Rows from block 2 of a small class-conditioned image diffusion model, named by matrix and row number. Rows with one number belong to one neuron. Each number is 128 + 32 x the weight over its row's rms, rounded and kept within 0 to 255. All counts start at 0. Numbers have three digits each.
After each neuron's rows are labels from the 100 images, of 14848 (inputs lightly noised), where the neuron reaches its highest value: "colour at peak" is the nearest of a few named colours to the mean colour under the peak. Only what is clearly more common there than usual is listed. The data: microscope photos of single blood and bone marrow cells.
# fc1: MLP up (model.blocks.2.mlp.fc1.weight, 1024x256), inputs 32-63
# fc2: MLP down (model.blocks.2.mlp.fc2.weight, 256x1024, transposed), outputs 32-63

fc1.366:092156145137129111109108107124120157061167093159131159090098126148141118148146141159127108114190
fc2.366:176076166118157140127129160175104115158105167111115155127192163088144106127096107114134106146067
colour at peak: grey

fc1.97:167146095066064097146198141129108120167098082098127123081088145118123144158177154153173086110071
fc2.97:090132124163129053089123119106142145127152166113130142125103141182119160123112092102111125134134
colour at peak: white

fc1.265:130127115115166180122147127150023119134126069120144165102145170122108101167140159126092166119186
fc2.265:090090137167107180102156162080145113088143126158093131135136130035135054134144157107129191127177
colour at peak: blue

fc1.213:147127155171133084100093107121143100173136116059125121130113154014105161152102126142120113164173
fc2.213:074092077120126183132186142119166169083098144151101111111153156231172117110177137139118133134106
colour at peak: black; blue

fc1.23:111069161129159085116151067164064123141091124084140096100143124107175151119156063165158139166132
fc2.23:175120150116154088078079182123145144088115105182097176158106157121170160107118162161103134122173
colour at peak: purple

fc1.478:179139105133137140103173139114094110110159133109131153177160098131126089090103128103133088141101
fc2.478:094105145098080142163112108147112128119096151112105067108117122151087155141136135171120121151144
colour at peak: blue

fc1.91:167118169136141123135083085101158168082146173075111102121115169097126108090152129088100144106100
fc2.91:191115124168123151133182112159150098106184149110161124104136077066185091140191125149101196144173
colour at peak: grey

fc1.95:060137142107116157144144094189077169134106119149132079124133134042115121113129132143106172166154
fc2.95:153166108113169085086105180132112190144139107151144170134140146127117167191102172117142133116125
colour at peak: white

fc1.446:123138109176096100177110148050145120234170097171164182158120146097117108086130179078121130089095
fc2.446:133135115073140109093110104144084105115099186131071168145149111055070120137078119140184135119141
colour at peak: grey

fc1.481:169126167172067130130154177130151111122092124099115166168144117172106118148090138154131110166096
fc2.481:104123108058122130123122078112105144104157130120140093056107139143158111058153112106135109106127
colour at peak: grey

fc1.293:152134170062148113107095093069140126092135138085174127121090130123078127167159124153084114169148
fc2.293:145116155146169102103098124137124069153135139156151153098187170101174068160120156130089132160142
colour at peak: grey

fc1.309:107103125138115109083151070159098093113153129078100173111136144085153113131126144111138183119120
fc2.309:143111176144121180224106199132143126075084121160165129097178139123118089157153086151133132125034
colour at peak: purple

fc1.606:107124151152191090145145109088146169137139126106218135104064155128148150169162170114048130141127
fc2.606:107084125067086123179115128102168135136127114079120112140171078130097059116125123174128064067125
colour at peak: purple

fc1.241:191139125123103155120138173175130134080148109169161133135140090205116151142131148124138124122115
fc2.241:122150188133131081156122098081138192095133098120168182127085085116169077139114096177109174117086
colour at peak: grey

fc1.592:188130163153143173093134142115144135158126141150088090118145162163119112104127156062170141182044
fc2.592:032104142155068082113114096169127205111150130121154158170095075118043159154131179166068094102164
colour at peak: white

fc1.3:085136137095154082105148111122129144094135120092146147123137105129124137149117154098109143105160
fc2.3:151095145130136186132131138044114127100117122091103152129150146168110086126159110180135087113108
colour at peak: grey; white

fc1.333:176161137106074113135070129084071106137158123116168088097112187118133114106060155156163149103140
fc2.333:140157156126147117089144153129164033173171077153117056137177106147145089141125134110174084163102
colour at peak: black

fc1.129:134146094131181086155138112080111124097167112145127109063137127140082118140157118186129211120186
fc2.129:174122082086149169093117141182157122106134136125100138159096120104191126086112120059090066147120
colour at peak: blue; black

fc1.88:110149151150160207143114140138135122127139136164144131175120178113155150120147180125178072177095
fc2.88:168116136071142085085140103109092139119120140100142090067130088161102089129131096080137154117104
colour at peak: blue; purple

fc1.199:129163034109105091133100126135134147165135150167133177105131085098085044078107159060112100054158
fc2.199:111110194129146116162141148108108154101180114088102110132127198146109206166109154171152164098085
colour at peak: purple

fc1.574:117124137109180181199131153140113129128127174130098112164080166137089136143169142143124119112144
fc2.574:091107089170094065124089095167090124135142106168119145075100117124119223063090074157147152149067
colour at peak: blue

fc1.666:092181157068159103145118178100138123166099090129075083135091141082093134113156125121070063139137
fc2.666:109120125219138130109178087154081078133122206135116153094140147119107140117156093100180179144138
colour at peak: white

fc1.407:115189095127114135122231136123112142118139134132131108126166155154114139088127130181135145114096
fc2.407:136131097109127112168155045123151138104115084114135195131158174169139162099119113165177095138120
colour at peak: purple

fc1.554:167126115129088140144093115168098170217191139131153135085158125164146137132096105063153120096112
fc2.554:155098128141160129129100157139126077144148118139133135157156155127104076149104159073112122128144
colour at peak: white

fc1.631:217111175150175248120069137142137113078212195147148125087176120133162127128113118118097170103193
fc2.631:094147117149081060131146122170138130168068111171117157132073118123087177130088134165118074132065
colour at peak: grey

fc1.73:121149152156145142135161071175141108124146175116157090133124125170079085142103122098136150158096
fc2.73:084113103108144142122143134102108156073165084165141099071100112115153154129164066152113091092085
colour at peak: white

fc1.646:105197135137141184145195107145163084154120174137115192144104087063080101103158110133147116205083
fc2.646:137091123143107061093099141112090148129124146059138123121126132219122131128087138139120152090187
colour at peak: blue; black

fc1.123:172086171101141140175091163084099107155164100169088163099166044157130141185128105107088187136120
fc2.123:181112144139096125180127083163120132106135141185127060139118115111151159081067165043123123134097
colour at peak: purple

fc1.358:171129145154124146097158122121050156148163175095139111108212131099108118141135191077093081088132
fc2.358:158091083178156173161115134164124123080093129122143140074092124150140135065154156136134132112168
colour at peak: white

fc1.611:088124097170180065093129155145173154151118076148132134142185076165109094175118169092075137148093
fc2.611:136147150075055104158135119112072126135212159090116114152121110104169141117110134119149142142055
colour at peak: white

fc1.706:154115153123065125090084093136063123111176063192159153112115133110118109150167073135091146127133
fc2.706:113042109136093070083087065063124175139136128115068114134165141161164197137070126137155144099128
colour at peak: grey

fc1.528:083126143085104125110140123138121155146178066152144113125140110137146114103117140112061127086106
fc2.528:158124135135168144101142126150113103137116098170089119109170195103222084158165100135139099064156
colour at peak: grey

fc1.63:116078176083126109082143137105127157136138125144152084090057118156133177118139119144130106079086
fc2.63:118132104129117168154089143151128155152163125126111137192127149141084185098039142154125141088125
colour at peak: purple

fc1.729:186131143132150188098105186146070113145161110161078125092154120108104144103145115130125069065111
fc2.729:102125140126126070151197078159127119064059068071170122174134151171130134161087192155122174138143
colour at peak: pink

fc1.125:069158159090119131124173163184109145141126105115126144080086111133121161178115147126136202101125
fc2.125:163198098136089186116058150098164121163151139067135060114126145073159136144195145106118167108101
colour at peak: purple

fc1.388:152087135109117117119089108122085144161072114118167181146206136111162148170140157106057154092135
fc2.388:105191150136179152157139172081140102086163127144131102140094167167113155102125098137131087141076
colour at peak: blue

fc1.282:058115128125133094169113147121086110128132123142120101090130193150119136113089090153096117140114
fc2.282:148090113077098121184109191133175115159156087122146151120165152124181099138145123087181221183144
colour at peak: grey

fc1.392:150119108062123112091104178142105089129115125084106097119155169127102193120133138163123153135098
fc2.392:191136135113151119125077162111137081134150100088125100182173142142175153134141131119119127160108
colour at peak: purple

fc1.246:048212119157110121151093121143100161139134154157162115086176145060126099170101113148169161149181
fc2.246:169150111111103088128116124102130083123175156112167128118110119088120142195153183106142166147101
colour at peak: white

fc1.141:193112123150145155135209114100140115074114162107143096120145145123140126174144123172072164105097
fc2.141:095178137087122105110063177139098126181090090182123169143115123177097181121069132099138057154093
colour at peak: brown

fc1.762:095082136093098110128140162106113088099058142126105174138130138137107121123135137141241130099144
fc2.762:114149158143169152100134127074136101120161157152142109129099084123172135120144157158094165153127
colour at peak: blue

fc1.654:128114113130103128073133085149146132121116113118145129067138159122108155103148101147150136107117
fc2.654:096128165167129144183156172093146130165136063176120113178142097102112095177112146098161140114193
colour at peak: grey

fc1.581:115101128097099221100113092132153143132131170164137128131126114112169168181134148120117103105127
fc2.581:093134107127137109109145127104084095097120099118093087146114167145122043070121100160151070113136
colour at peak: blue

fc1.712:149074134147106129144184132114101125162129105146128114124154147179129101159152106131098104139111
fc2.712:102096148088108125108114162158133093182130145175173129145116144084106107150183057215129113154087
colour at peak: blue

fc1.649:120108062178098100142125176163207144192074134159140112160159127167093176130098134063131078114117
fc2.649:136176190106165201164114092087036097061178147086142133110101157118153111107091154212092113137108
colour at peak: white

fc1.102:105117141131162119156173127116119104094172089143026088163118202113144125078134155166136149175081
fc2.102:121151104143061130130102145126080144087139211177165154076119136103148105137133125106185110125165
colour at peak: purple; blue

fc1.555:116170155192165141134122109149111107184097143099152153166184184186128084140137104071183144134084
fc2.555:080101098130110081100178138110085179119146115169141145124106120111116199142078136143115110133140
colour at peak: white

fc1.699:145122151103052151120165133092064131141136123106138114158094106084147203130110108135130142117130
fc2.699:145115111112173152098078107111195155109113119137087117088132189157134092108133164107180089164103
colour at peak: blue

fc1.107:145062158072149107137113121138173161150203162178184105136080147184118119128127189135130164151140
fc2.107:077137178174063159083163166117165086108067123132109101087130148181236068122115079101139155165109
colour at peak: purple

fc1.530:105120168158137173201140140145150105133154127114206129091140108173101164141098093023106140108157
fc2.530:182089132114166121143172136046133091183105128125099139167074117145123102142101159079124098143164
colour at peak: purple; blue

fc1.269:115097194133157122097145126134149133143071148098101154130160111134160152102115172125180130127119
fc2.269:147139113126117108095085096078123092106170152166112113138156141097126101133154138225082135114111
colour at peak: white

fc1.483:116124157162149166134133134145112133119179131125072121075210131110152147113140136122111096058162
fc2.483:242126103068138155136107112157129095166108141128158173174081158090083054130151129191152085226102
colour at peak: white

fc1.656:143109129200147133108105185114183165181109116130079085117105143111090154124101152132098157137153
fc2.656:212120149178088116121056104153078108112111093110140124091137154138105115108066139133129167095131
colour at peak: purple

fc1.357:035135147150090109114110114106064137145136091123159116170161125121126091139145119172151137147094
fc2.357:147161082131195200148110081134166087058154159153164123136125164130145136174147082102130145097124
colour at peak: white

fc1.221:125131071147111161142130137108177177148102132119160153116130159158112096149099045117163149103134
fc2.221:147145166177104103131112092128099136152132120138117116160132092087137162108135187157107099176136
colour at peak: grey

fc1.217:180118182113088202124100120184182151161142141145153106103064131117150131088094105097140144151108
fc2.217:124179177136152124111153161087084117153178102129128082132178154065129060114152127165112106080128
colour at peak: blue

fc1.329:126120133165107072167094197092169145102139111119127154152110150155105127107161090149139165128135
fc2.329:047127089136126122130092097152112089108157128116144156137089124073172175154179114085100153141134
colour at peak: grey

fc1.526:166123116127110153144134148140073125165123107197192081136092120176149101129117118077159125148078
fc2.526:083141116134106158156110169184134174084177133151154130055076130173132121121087151047135130123141
colour at peak: blue

fc1.56:134128172142108074187113117095139104123096141159151143151118130197183075152121140218165151137100
fc2.56:151171095148156144147091158134065166157173097077153116196133070081167171148110146055119113158080
colour at peak: grey

fc1.399:090135137096170121136175147144160175094131202121131141115101105081161151132144108124124124134107
fc2.399:110117176163057152147098126132105121105164086163161138128110179207105085133180141150124058077208
colour at peak: purple

fc1.232:138099172153104165148166085101120113161150179119072136146150149117159129111118096079149079095069
fc2.232:231132173185122149110174150125137142083082091169154134147106127152084157146129171121084132170140
colour at peak: blue

fc1.587:168089147116138130136099157172138109114193122161166119178134187165106157146168105140111134127050
fc2.587:087137133148080115098129103085088150110176173109093109145132108109182099067120108117206143145187
colour at peak: purple

fc1.364:104127193117124122166091118064103103155155101185111094152110146166129141092143092120124160129112
fc2.364:106114173118131144140130102122118092124080156088165119149120121193068100120182062185118111107129
colour at peak: pink

fc1.710:090137094102122113121117136068101155100123119106093181100085124200111135118150108164092082189131
fc2.710:173101197146141192103159125162113101153122162185120150127128125100142141120086089054134195114120
colour at peak: grey

fc1.520:127103126103100123132149165144161132118113140128110172193129166092145174084097084181111128181123
fc2.520:138130209129091145076168161125138141175090175098098114116158134133113151167157153120148118156098
colour at peak: white

fc1.506:155169130155159113140140104155060080083146096120159144164165089131129166119151089123103120137131
fc2.506:116097159135126148113109153094174129169117172132107092091126187167136079135138181184120146109168
colour at peak: white

fc1.149:153130196088104132120099157159122126185106173216161119130132080175100141161151159110182123150149
fc2.149:076129073066156131084136150139154119125105074002111099146154180111147133151194091172127104144115
colour at peak: purple

fc1.210:179122151167122193129124129153124159138039152119145131161153124172129190099130143091114056164039
fc2.210:200190142135158175109132131156179087098138111124151161159138119095128151070123132099161135135143
colour at peak: blue

fc1.326:137149135080100129101149134125126118123102121180126127167143156149104133147087121110129174166136
fc2.326:131094120112107167095073108113084175102087096080155125101160148088112116116058089190161101138127
colour at peak: blue

fc1.353:175113142107123160111109126163128174189184162069153098118129119160127112144115082135165091109060
fc2.353:133094149140158108094119154103151143133171094121141101073118115128126088120105168110121134065133
colour at peak: grey

fc1.746:123134132131100083080150095120095164128150136088175133137167125121121125187130117132127108117100
fc2.746:144153127069128076142179135158058149159069089102120137173125116137117120116128138176096079137140
colour at peak: blue

fc1.374:115157168120152090134142094183110112178155106133185092145106146153178161150107135172145131106172
fc2.374:148140125104146187102088178092106124171154152126152123165137189049156069208123128113206147126160
colour at peak: white

fc1.8:118117163124181143135096188056099143162183099106121157092141119168108135092110083128121160105116
fc2.8:147152135135225161091136103122127123146130113116169141130105134119078131114132149099165109110193
colour at peak: purple

fc1.216:111102165160187084056155127160104094187070126153118111100154193160153121074146055155099197180053
fc2.216:109136088130080098109125106109101192119118171131108090122134167126148095132148140137123153071129
colour at peak: white

fc1.138:130112108130173114127156164142107143170093116078134118164175145128180142147100102149152156058125
fc2.138:151150110099175166141164120126116132158117117077143153102144151120120084166110123138158107123219
colour at peak: white

fc1.422:093155114112149047101148143104132116172131141143112153126100105163137126158081113129100159162087
fc2.422:156112125150106138128144145115058175089097062126134189134103104166084120143151092163095117167152
colour at peak: blue

fc1.451:133156091133053169082133095090126099092142154057106160160080143128085138109200129088101175097138
fc2.451:081074129121167143189119149104130062147061149178120152135160145126103116086103098152146165090115
colour at peak: purple

fc1.548:067170137104123101106105120105054116161130202091090155140059139167108123091177108140084155101109
fc2.548:145098131112115138164171152112175128148146171125164125082085118099136136115158125131193105165137
colour at peak: purple

fc1.260:097101194106091125218113155117160130093136101119150058112109092120172188103077161043156134084135
fc2.260:107124149181122157090153082070131086119111122191104184170052175130104040132135132152117062136185
colour at peak: white

fc1.711:092100123147143177073164115103159128151124200142101117150114169138120170163120111115143127173089
fc2.711:122133110169058128177090153088071136130089128123164135091073150152118079083089179150128096079133
colour at peak: blue

fc1.201:104118164109136099119120139125126176102054094164158086097138157152150111100207092125126121163140
fc2.201:151142061089114161121078178143106159166120144056099137143124145112154109086097201083122112118162
colour at peak: white