{
  "model": "class-conditioned image diffusion model",
  "cond_dim": 192,
  "cond_dropout": 0.1,
  "norm": "layernorm",
  "patch_size": [6, 6],
  "optimizer": "muon",
  "lr": 0.04,
  "momentum": 0.95,
  "nesterov": false,
  "steps": 10400,
  "batch_size": 512,
  "lr_schedule": "cosine",
  "final_lr_fraction": 0.05,
  "adamw_weight_decay_other_params": 0
}
Rows from block 2 of a small class-conditioned image diffusion model, named by matrix and row number. Rows with one number belong to one neuron. Each number is 128 + 32 x the weight over its row's rms, rounded and kept within 0 to 255. All counts start at 0. Numbers have three digits each. After the name is the row's rms in percent of the matrix's.
Before each neuron's rows are labels from the 100 images, of 14848 (inputs lightly noised), where the neuron reaches its highest value: "patch colour" is the nearest of a few named colours to the mean colour under the peak. Only what is clearly more common there than usual is listed. The data: microscope photos of single blood and bone marrow cells.
# fc1: MLP up (model.blocks.2.mlp.fc1.weight, 1024x256), inputs 32-63
# fc2: MLP down (model.blocks.2.mlp.fc2.weight, 256x1024, transposed), outputs 32-63

patch colour: white
fc1.756 078:095066151154116211114098116124132103065143137092065138145131174115122136112098124124143148106126
fc2.756 095:168125120167138106070083164098147125196156110167126133102157185086175135169165120137134120169111

patch colour: blue
fc1.389 099:158133127112137143127148146111147125169062154112131131090171135141126112119166114122129102148138
fc2.389 088:142138078137145129184125147122124158089135149151124071137124130089173108159162191084158052128179

patch colour: pink
fc1.264 109:165113119122128111107150159112154100158089173130171121157135148123112079127092152141048168130110
fc2.264 102:139090158138109131180160114093129082089101136098123070154168127170153138134153205160189101120161

patch colour: purple
fc1.475 088:121202128152134127121126088166113134121088188095084134109130082132141157144152074190110096122112
fc2.475 084:127090119155074130114110121122163097132151156128165133099132098091153181077138169095135150165140

patch colour: blue
fc1.328 085:155136109127152149169114118119130131117118113136109082038151127112161120133133055174157125119137
fc2.328 074:115184165148114126140153100167115133111113110127116138147157089160169134111126175163118193083163

patch colour: grey
fc1.248 116:142132094170130123094161116142108085164081115102174104150166129144075133145130086166136109165110
fc2.248 088:126134151084137133116115131111099149123106137156093144085107111090128149049106165086130108108137

patch colour: grey
fc1.534 118:084121144073118160084148177119087129163140124123173153139120148139114155108120155152085137066065
fc2.534 098:215112092166144119189096088175123072144129068189087113129141143109112131185164112149162147140152

patch colour: blue
fc1.177 088:121108108079150096131155140137138116106088101151090097175077154103143143138084118162118174208116
fc2.177 080:131128165151110155125204124150085121179086165122180167103165140125055122147128169085126124099122

patch colour: grey
fc1.10 090:109088106111160168122167112129107109171132114190178122151107133112137113125156116104126143102163
fc2.10 128:134122108108154122150079117125129119069136129041072128124150169133135158148127119159112119125093

patch colour: pink
fc1.586 127:170159105087100094105082155102095121158151146121073129152129148182164056110163201130172100132165
fc2.586 092:082123111080079076170166131139133130123118080094118077142131133097177089187149134124116089134038

patch colour: pink
fc1.449 118:070145136130097182195133113111092115163131190122165085089179129108133124109077072087127136196139
fc2.449 095:090151074088113144161118134161101088134133178163107185139118183075088118120095177162127162124148

patch colour: blue
fc1.615 073:122143086130145086132081119074186145119107117089132177101088158093141062136095113113092155112217
fc2.615 073:144177150083178152106181148160079091136123127122122117155139116164160146109154151101106138131061

patch colour: blue
fc1.739 078:155064108104105117139147109103098111148122125104150129140141135100110155134131109147119140140169
fc2.739 071:110146152083152134134132104095144137176191214135179128113080161088149115109148129135145147149066

patch colour: purple
fc1.6 127:133158157141180116093134144160183158096143145146096127077110102117131170149116123134082151141122
fc2.6 105:075126121116057114162144139203138121086151152096162099143114119153136120154151092116163140142152

patch colour: blue
fc1.383 099:137141119119115082131114114132153107102156166188146125105126092082153126147147124243120132107131
fc2.383 131:134139138142136202139128114128135134126111090077105110199100089123107165116127134066147127154093

patch colour: grey
fc1.492 099:132112143108183096066108101143159124100136083125151083103080112132119142157117091115090192199139
fc2.492 093:115043080122134099119071141099123187142097106129118124162122115117112166157125107117124143155181

patch colour: pink
fc1.234 095:090130052126131147151110100162104126157145127106077112128107104164167122145134095098105118129124
fc2.234 080:149146226154120092151101102118114125141170113155138139044156195101139133112081113172131145108072

patch colour: blue
fc1.585 093:115090076139109163117164213162184142086101165099123170151172157114107138120115115143086168136165
fc2.585 083:126071118110155135140137120168063211152156165150094121058109114103153122134150119076108073121167

patch colour: blue
fc1.547 106:150108095163130080093117144086186174119082156102118151152163125110083059079084101128165144173072
fc2.547 099:129148156088204151124094095117145119133164174112159105145105171133136164128163111135096133116171

patch colour: purple
fc1.719 077:120130134127185165084105145110112145169124195084124198104110125110132196151139110128105129108097
fc2.719 078:103127115142108121162098188122043103129118134173095104121146155169067091154154146110162136183096

patch colour: blue
fc1.44 101:142109147123122105173133153141102124167087116145150122101096163134158122117099136154148174118143
fc2.44 108:075118138126176154034074138119171137120217153094099084169147162109105147170197083146125087085135

patch colour: pink
fc1.35 096:148085133114143154147119175188146173053160111135058113152076125117153109100088055173208121172087
fc2.35 076:116118054156102097132164128120125124133096095070145140132125127136135124121121139119071109079164

patch colour: purple; blue
fc1.460 083:132080117132119101093118118063118158147129173133141120090107155104125122150134108129100139163127
fc2.460 077:136054150150118148108111101097118133102159043088196174179123093183116118133079095162118108096129

patch colour: grey
fc1.491 105:140107134115105140094185126094161137172078180176176117125194112121111107161140170104133104160148
fc2.491 124:133165120145126107173086123122088146067188086096085100161100140165153144134099066164093131096120

patch colour: pink; purple
fc1.11 086:060102212168126178093131093120129159113126152150125143139156129136139211123177129097140073088137
fc2.11 078:141143093111149122167129154153127097165088070140101161116112131135141102140125124142135177153084

patch colour: grey
fc1.450 106:091125142135060170149160154132149135126162141190151153118122075150145098130151119093156182146110
fc2.450 161:154140096100179104125131092148111110129114115105092092150129141153149146127109108198082108110126

patch colour: pink
fc1.709 100:078115152131131162140187146117129083100170125152153125186132159163086116119133092169104151115115
fc2.709 102:140106128087097180134141125101103080095170116077074147146076059173125150126142151027150067153165

patch colour: grey
fc1.523 095:106107082092129124148144127155132127131127137110153177084138021170102177112127078094084128076141
fc2.523 088:145162151120104143107139133046133101172143153140114149209095177081119110136118214181128163147133

patch colour: grey
fc1.273 126:157110120091123151118108182108153101139109138160118136160123145151114131144055174124138138146061
fc2.273 096:150117122141169115126111094154140133187053197202143095129119179169107215107078112152166210128191

patch colour: grey
fc1.361 098:130174119150113167144171112110094133090183173171088103123124105137170148132152147203170099094149
fc2.361 180:136111154096126096100062160159162099157112085078166151127141133130134089121148131086097168140111

patch colour: blue
fc1.695 139:109139151107145203149184175111089150122141060081184130148086144074179136103059146135158114130137
fc2.695 104:129200131164174176146150148119161197061159133112150139177111172071158134117124143115103106142186

patch colour: grey
fc1.64 094:156113089104121148088120133176109138100072157181168065248109090159163149151121091072072100155152
fc2.64 168:142133161142133128141146122098132126177134150084107172040155146102093101109148178190175146091081

patch colour: purple
fc1.567 064:083120100155133137112098115140074134060120165166144118118136144152106070128127136091124233069147
fc2.567 098:100138113128118165105090127139183159042117157131130129161145120144118091113067144110129142130091

patch colour: white
fc1.767 099:153105138117128155051153087186112134130153146113118137123124091091100147172156136128076123094129
fc2.767 096:151102123177105138147081146113162149159123062098159100131123102143109112078074086112182133170095

patch colour: grey
fc1.207 103:133101178079118104121087136080131121104195066103109145108085146154115139118148102147138137112127
fc2.207 105:154136156175138061126183126097143180116123161142162119112164136126179063183117106126091128095145

patch colour: grey
fc1.727 104:114140107091109116072153114121115064141139059105124163134074122153166115134140077162121147152156
fc2.727 084:133130142192159148167145149149137155127109173118118154143189152112047146113116161050158148071125

patch colour: white
fc1.717 135:127108151084127146082089143171138177134041133142122180146157145117108146079139163124146083130097
fc2.717 108:087106120078140079110102120118125180131091118145115137171102161112155131080079138164198101104088

patch colour: grey
fc1.660 103:123102109095101163114126089110068149145168172131090162089156171089151152177149118105199119196136
fc2.660 097:135135157190113089116143169159181123130110086096180111151126069117104120083134088163075148081113

patch colour: pink
fc1.647 095:105181123120136026137108130184161089127140106179102071113149134147079088136100160096117143103163
fc2.647 094:163137172119110187118155176080122135084134118116149136181118116082090136100125131156130105129122

patch colour: white
fc1.754 087:133163135118159129100178116099142210091139130138137086135195136149214130138157156142158101090124
fc2.754 070:155096161113071125165142114158112070110086195146110170123081114080079132114113093111126125145141

patch colour: white
fc1.168 122:153160129109124136120238157079169142151118139079172186095083106104127110145167144140160125084078
fc2.168 107:116149067145110070077089119122117118185120068150087121163171086145117080136137133085171139144097

patch colour: white
fc1.507 096:151135166146131203076137119158098096137164135107102146106136121128099158117128102113137097097094
fc2.507 107:171129125129142092154156089150131122126066136122156143149113145176121086088117111200161122139116

patch colour: grey
fc1.617 089:138153142135156116146108156154045190131096194127142094120134115134151175101123115087157162100100
fc2.617 091:085120099153133085106187111124158095093140106089111159198103132142134128125133169118053143137134

patch colour: blue
fc1.139 094:163091135132134132165152156124118161185119135186144160112156161159135171168132079171097059102155
fc2.139 086:111169081113140155130135163135179128084112097104148117099096165154150173138114158081163068106122

patch colour: blue
fc1.322 094:088155086067083048202064107100069126146093120130082161153169177150150151126094175127169157143156
fc2.322 085:137080125195117148087168121117140124122169115131184097136143070120131175140098119164132079121111

patch colour: pink
fc1.79 115:112126127122158148095129162159145139199100152112063152129073157133084127088101138087149137174128
fc2.79 099:188080102078114156188112120142173102087105104119126118151188108098061113105129107096159152136154

patch colour: pink
fc1.414 102:126116162107150155096115163100096091156129105196145123157134144189139116121115138124154064133127
fc2.414 085:121151150067097140164081108097142130176130127159102115087130117166128118096132132133124129117162

patch colour: black; blue
fc1.698 122:181118135185125161148114159107051149127120131089110199067101164126128087101123108122146144119133
fc2.698 130:088175105121126128155154171115149092054173095150125092111111112098164090143188187117143175123157

patch colour: purple
fc1.465 129:078133161092084177139179122143189092136078110145118098082133158065089192138102097104122109145091
fc2.465 102:126175132134166163132132200146130131141129135158128123145136108152042149101162138092122145129174

patch colour: grey
fc1.136 110:145162143176169180098111072154129106142133128109129144168138166117081146086128118126136168095132
fc2.136 112:101154140131179111077077122176187155079146109080179122146125128085208151150137113121090185078161

patch colour: blue
fc1.705 099:136149131127134141145172098151156162123118144139091136143178148138135203110133128156188140106148
fc2.705 070:151118090078100092087116124129129065165120151098137128132114058061104146139117122143132138113114

patch colour: blue
fc1.257 097:117112094092130173085154125159114125179123126149112091211140107131115146195138113114178098099168
fc2.257 101:127122164167116056188130070158165120078095160110160201053112144144124086109129136114121125130157

patch colour: blue
fc1.196 109:159135173065112152118146149113171176110131095110158119148006169135173118133122100114052102139118
fc2.196 113:133120111199105118109143118128113144103123179139129100114193079144088102176057172149149190135085

patch colour: pink
fc1.689 082:162076091139120154149165164197097125116134039098089117156095150130155128088085090156104134128136
fc2.689 061:129157072105166113094125184169130188110148070095116176155153098108146126109101176135121140152138

patch colour: purple
fc1.471 079:105130142123190120144186163122146192078123166145114139100099093100172182158137156142117104094110
fc2.471 111:184145142162087160119142111114131090132062124120093142079134122109120076079091128160165182124157

patch colour: blue
fc1.285 095:088139121182093130110099134090106121131114154095081157126125140097154164168134161107124125143126
fc2.285 073:110094075125190136123157133185097143115117125128150090143151073137112080120123088162099114136147

patch colour: blue
fc1.193 084:130073104144125177150088124138179108136148079170080117144154096136134164135114120084171117196103
fc2.193 076:198173077117151067157137145168102182093104129125134133157148146152142132156128111149071170081099

patch colour: purple
fc1.613 076:114161105116159126049129158096097137102157156058066094085185191104099149096108115196099209093079
fc2.613 082:162133114131138115109120115143188143188119091162174104088076137135118133126121181108151121182110

patch colour: grey
fc1.391 116:106196108124127118130094142079202173117180119155101108126182109104094058074102142115118085165136
fc2.391 089:142137071111138107106100098108140107095115132120130105100068200156122179101113100052135143167117

patch colour: pink
fc1.330 061:110112101175149154156179166130123188091107084155085074102115094169149113124148176118158141064157
fc2.330 056:155119100104142091095191175132124180136163123118093139089090144092116079122097140096090082108162

patch colour: blue
fc1.655 097:136132096116089115191107136082135147096069092142154127126146097181145118196096112132134161172122
fc2.655 091:122175170128107066113076087136115185193096071199117157110112110111120133186112125102168138160101

patch colour: grey
fc1.443 095:157107157158079085133128142120131135107152172138171138114128150129079174126082077090111127135179
fc2.443 160:130125107088150172081111147140112114173109115070082107139156076130162095134187141186133111122126

patch colour: pink
fc1.7 091:140105146177132107122184146174129150170097143094079152106204100132177120118084125080114181094097
fc2.7 084:102205140107128126060140078081109131088112148120133089117088092129090165157107165109147099133128

patch colour: pink
fc1.338 107:059162170081154079112097144115120162163159105075156107098085164116113110126145126135162159090076
fc2.338 098:187150138145117118177154154103103114102124099233114103152123107110102157151124125171119060165112

patch colour: purple
fc1.495 109:105149111131144042125074101148117093148163137177158123144123135127131120149157107148103195150123
fc2.495 091:151157209118128166153185127139093121108181098117104130182199055149142130085090079111101155117101

patch colour: grey
fc1.179 093:113131103168089108148192161117166198120188132175113165161132138131187129106194147161156137140112
fc2.179 090:133159150096139147093120109135107080163084153083141133106138120140067149155088065164117094170141

patch colour: purple
fc1.461 113:142125160104083163141068109110093184087121112064167167088108174139112093089095119088166142118169
fc2.461 121:096155085078139091135154151166178133095155118130073095142098137092130111126156141127163065084100

patch colour: blue
fc1.367 100:171122128168104168129148159098105136105139123139154088141164119082155169155172090122095156127209
fc2.367 065:069158157136143100146107115135170139147095155152110120073129126106159126062113141101101142132111

patch colour: blue
fc1.1 152:135156082140089177157130135144163124120142124113154123123183203133160159128153135125173143152116
fc2.1 088:092112137072150132151099141129070130138119128180140178152145076072082097102086093159122143143167

patch colour: grey
fc1.540 094:112145118133134109119158167071137082101122139090149189156105063174127167165154135191119136086168
fc2.540 081:104083168110133057116098099140132193144174078110109125135109146142118109078070060123161158133140

patch colour: pink
fc1.377 121:118168092104111085126071076094098099147185160142124112111156122147087125090091103154068103141140
fc2.377 117:127114113157113155125105173135123045135125148162076186089079098087062097059124124123130105114186

patch colour: grey
fc1.759 104:104158085152135134148086095168113086137153117041085100086179135122155121107096167156186141095091
fc2.759 137:130084150107109148077152109061089105145128175188132147185131095123111106133113108089091094154163

patch colour: pink
fc1.170 098:075084141142079125105072172090064207113121135151204096101116115140094106100098132090155122097118
fc2.170 099:220151139119137208098146106163121048132076181080113183119128124138125122170139165131090097143147

patch colour: pink
fc1.186 115:136123152080149083125086134162125156118144087137070110101094198147131115113091152170147147108084
fc2.186 093:118140159152109175110143110123148072149115196088156125145186052111123153122079152110101121193183

patch colour: grey
fc1.421 096:104182109141169153169078171130140135063089105151107137027150130128154124101126112141154111118102
fc2.421 093:165142183127097141052090146128079147131141156150162108093108073087154152173117109114103188176100

patch colour: pink
fc1.171 090:106141109112138095067166105118105138138140069117077114101136110145201191194150127121120141039201
fc2.171 072:217146127159162151107123130119120066118110082134091128159090145086127092125101165158196046120136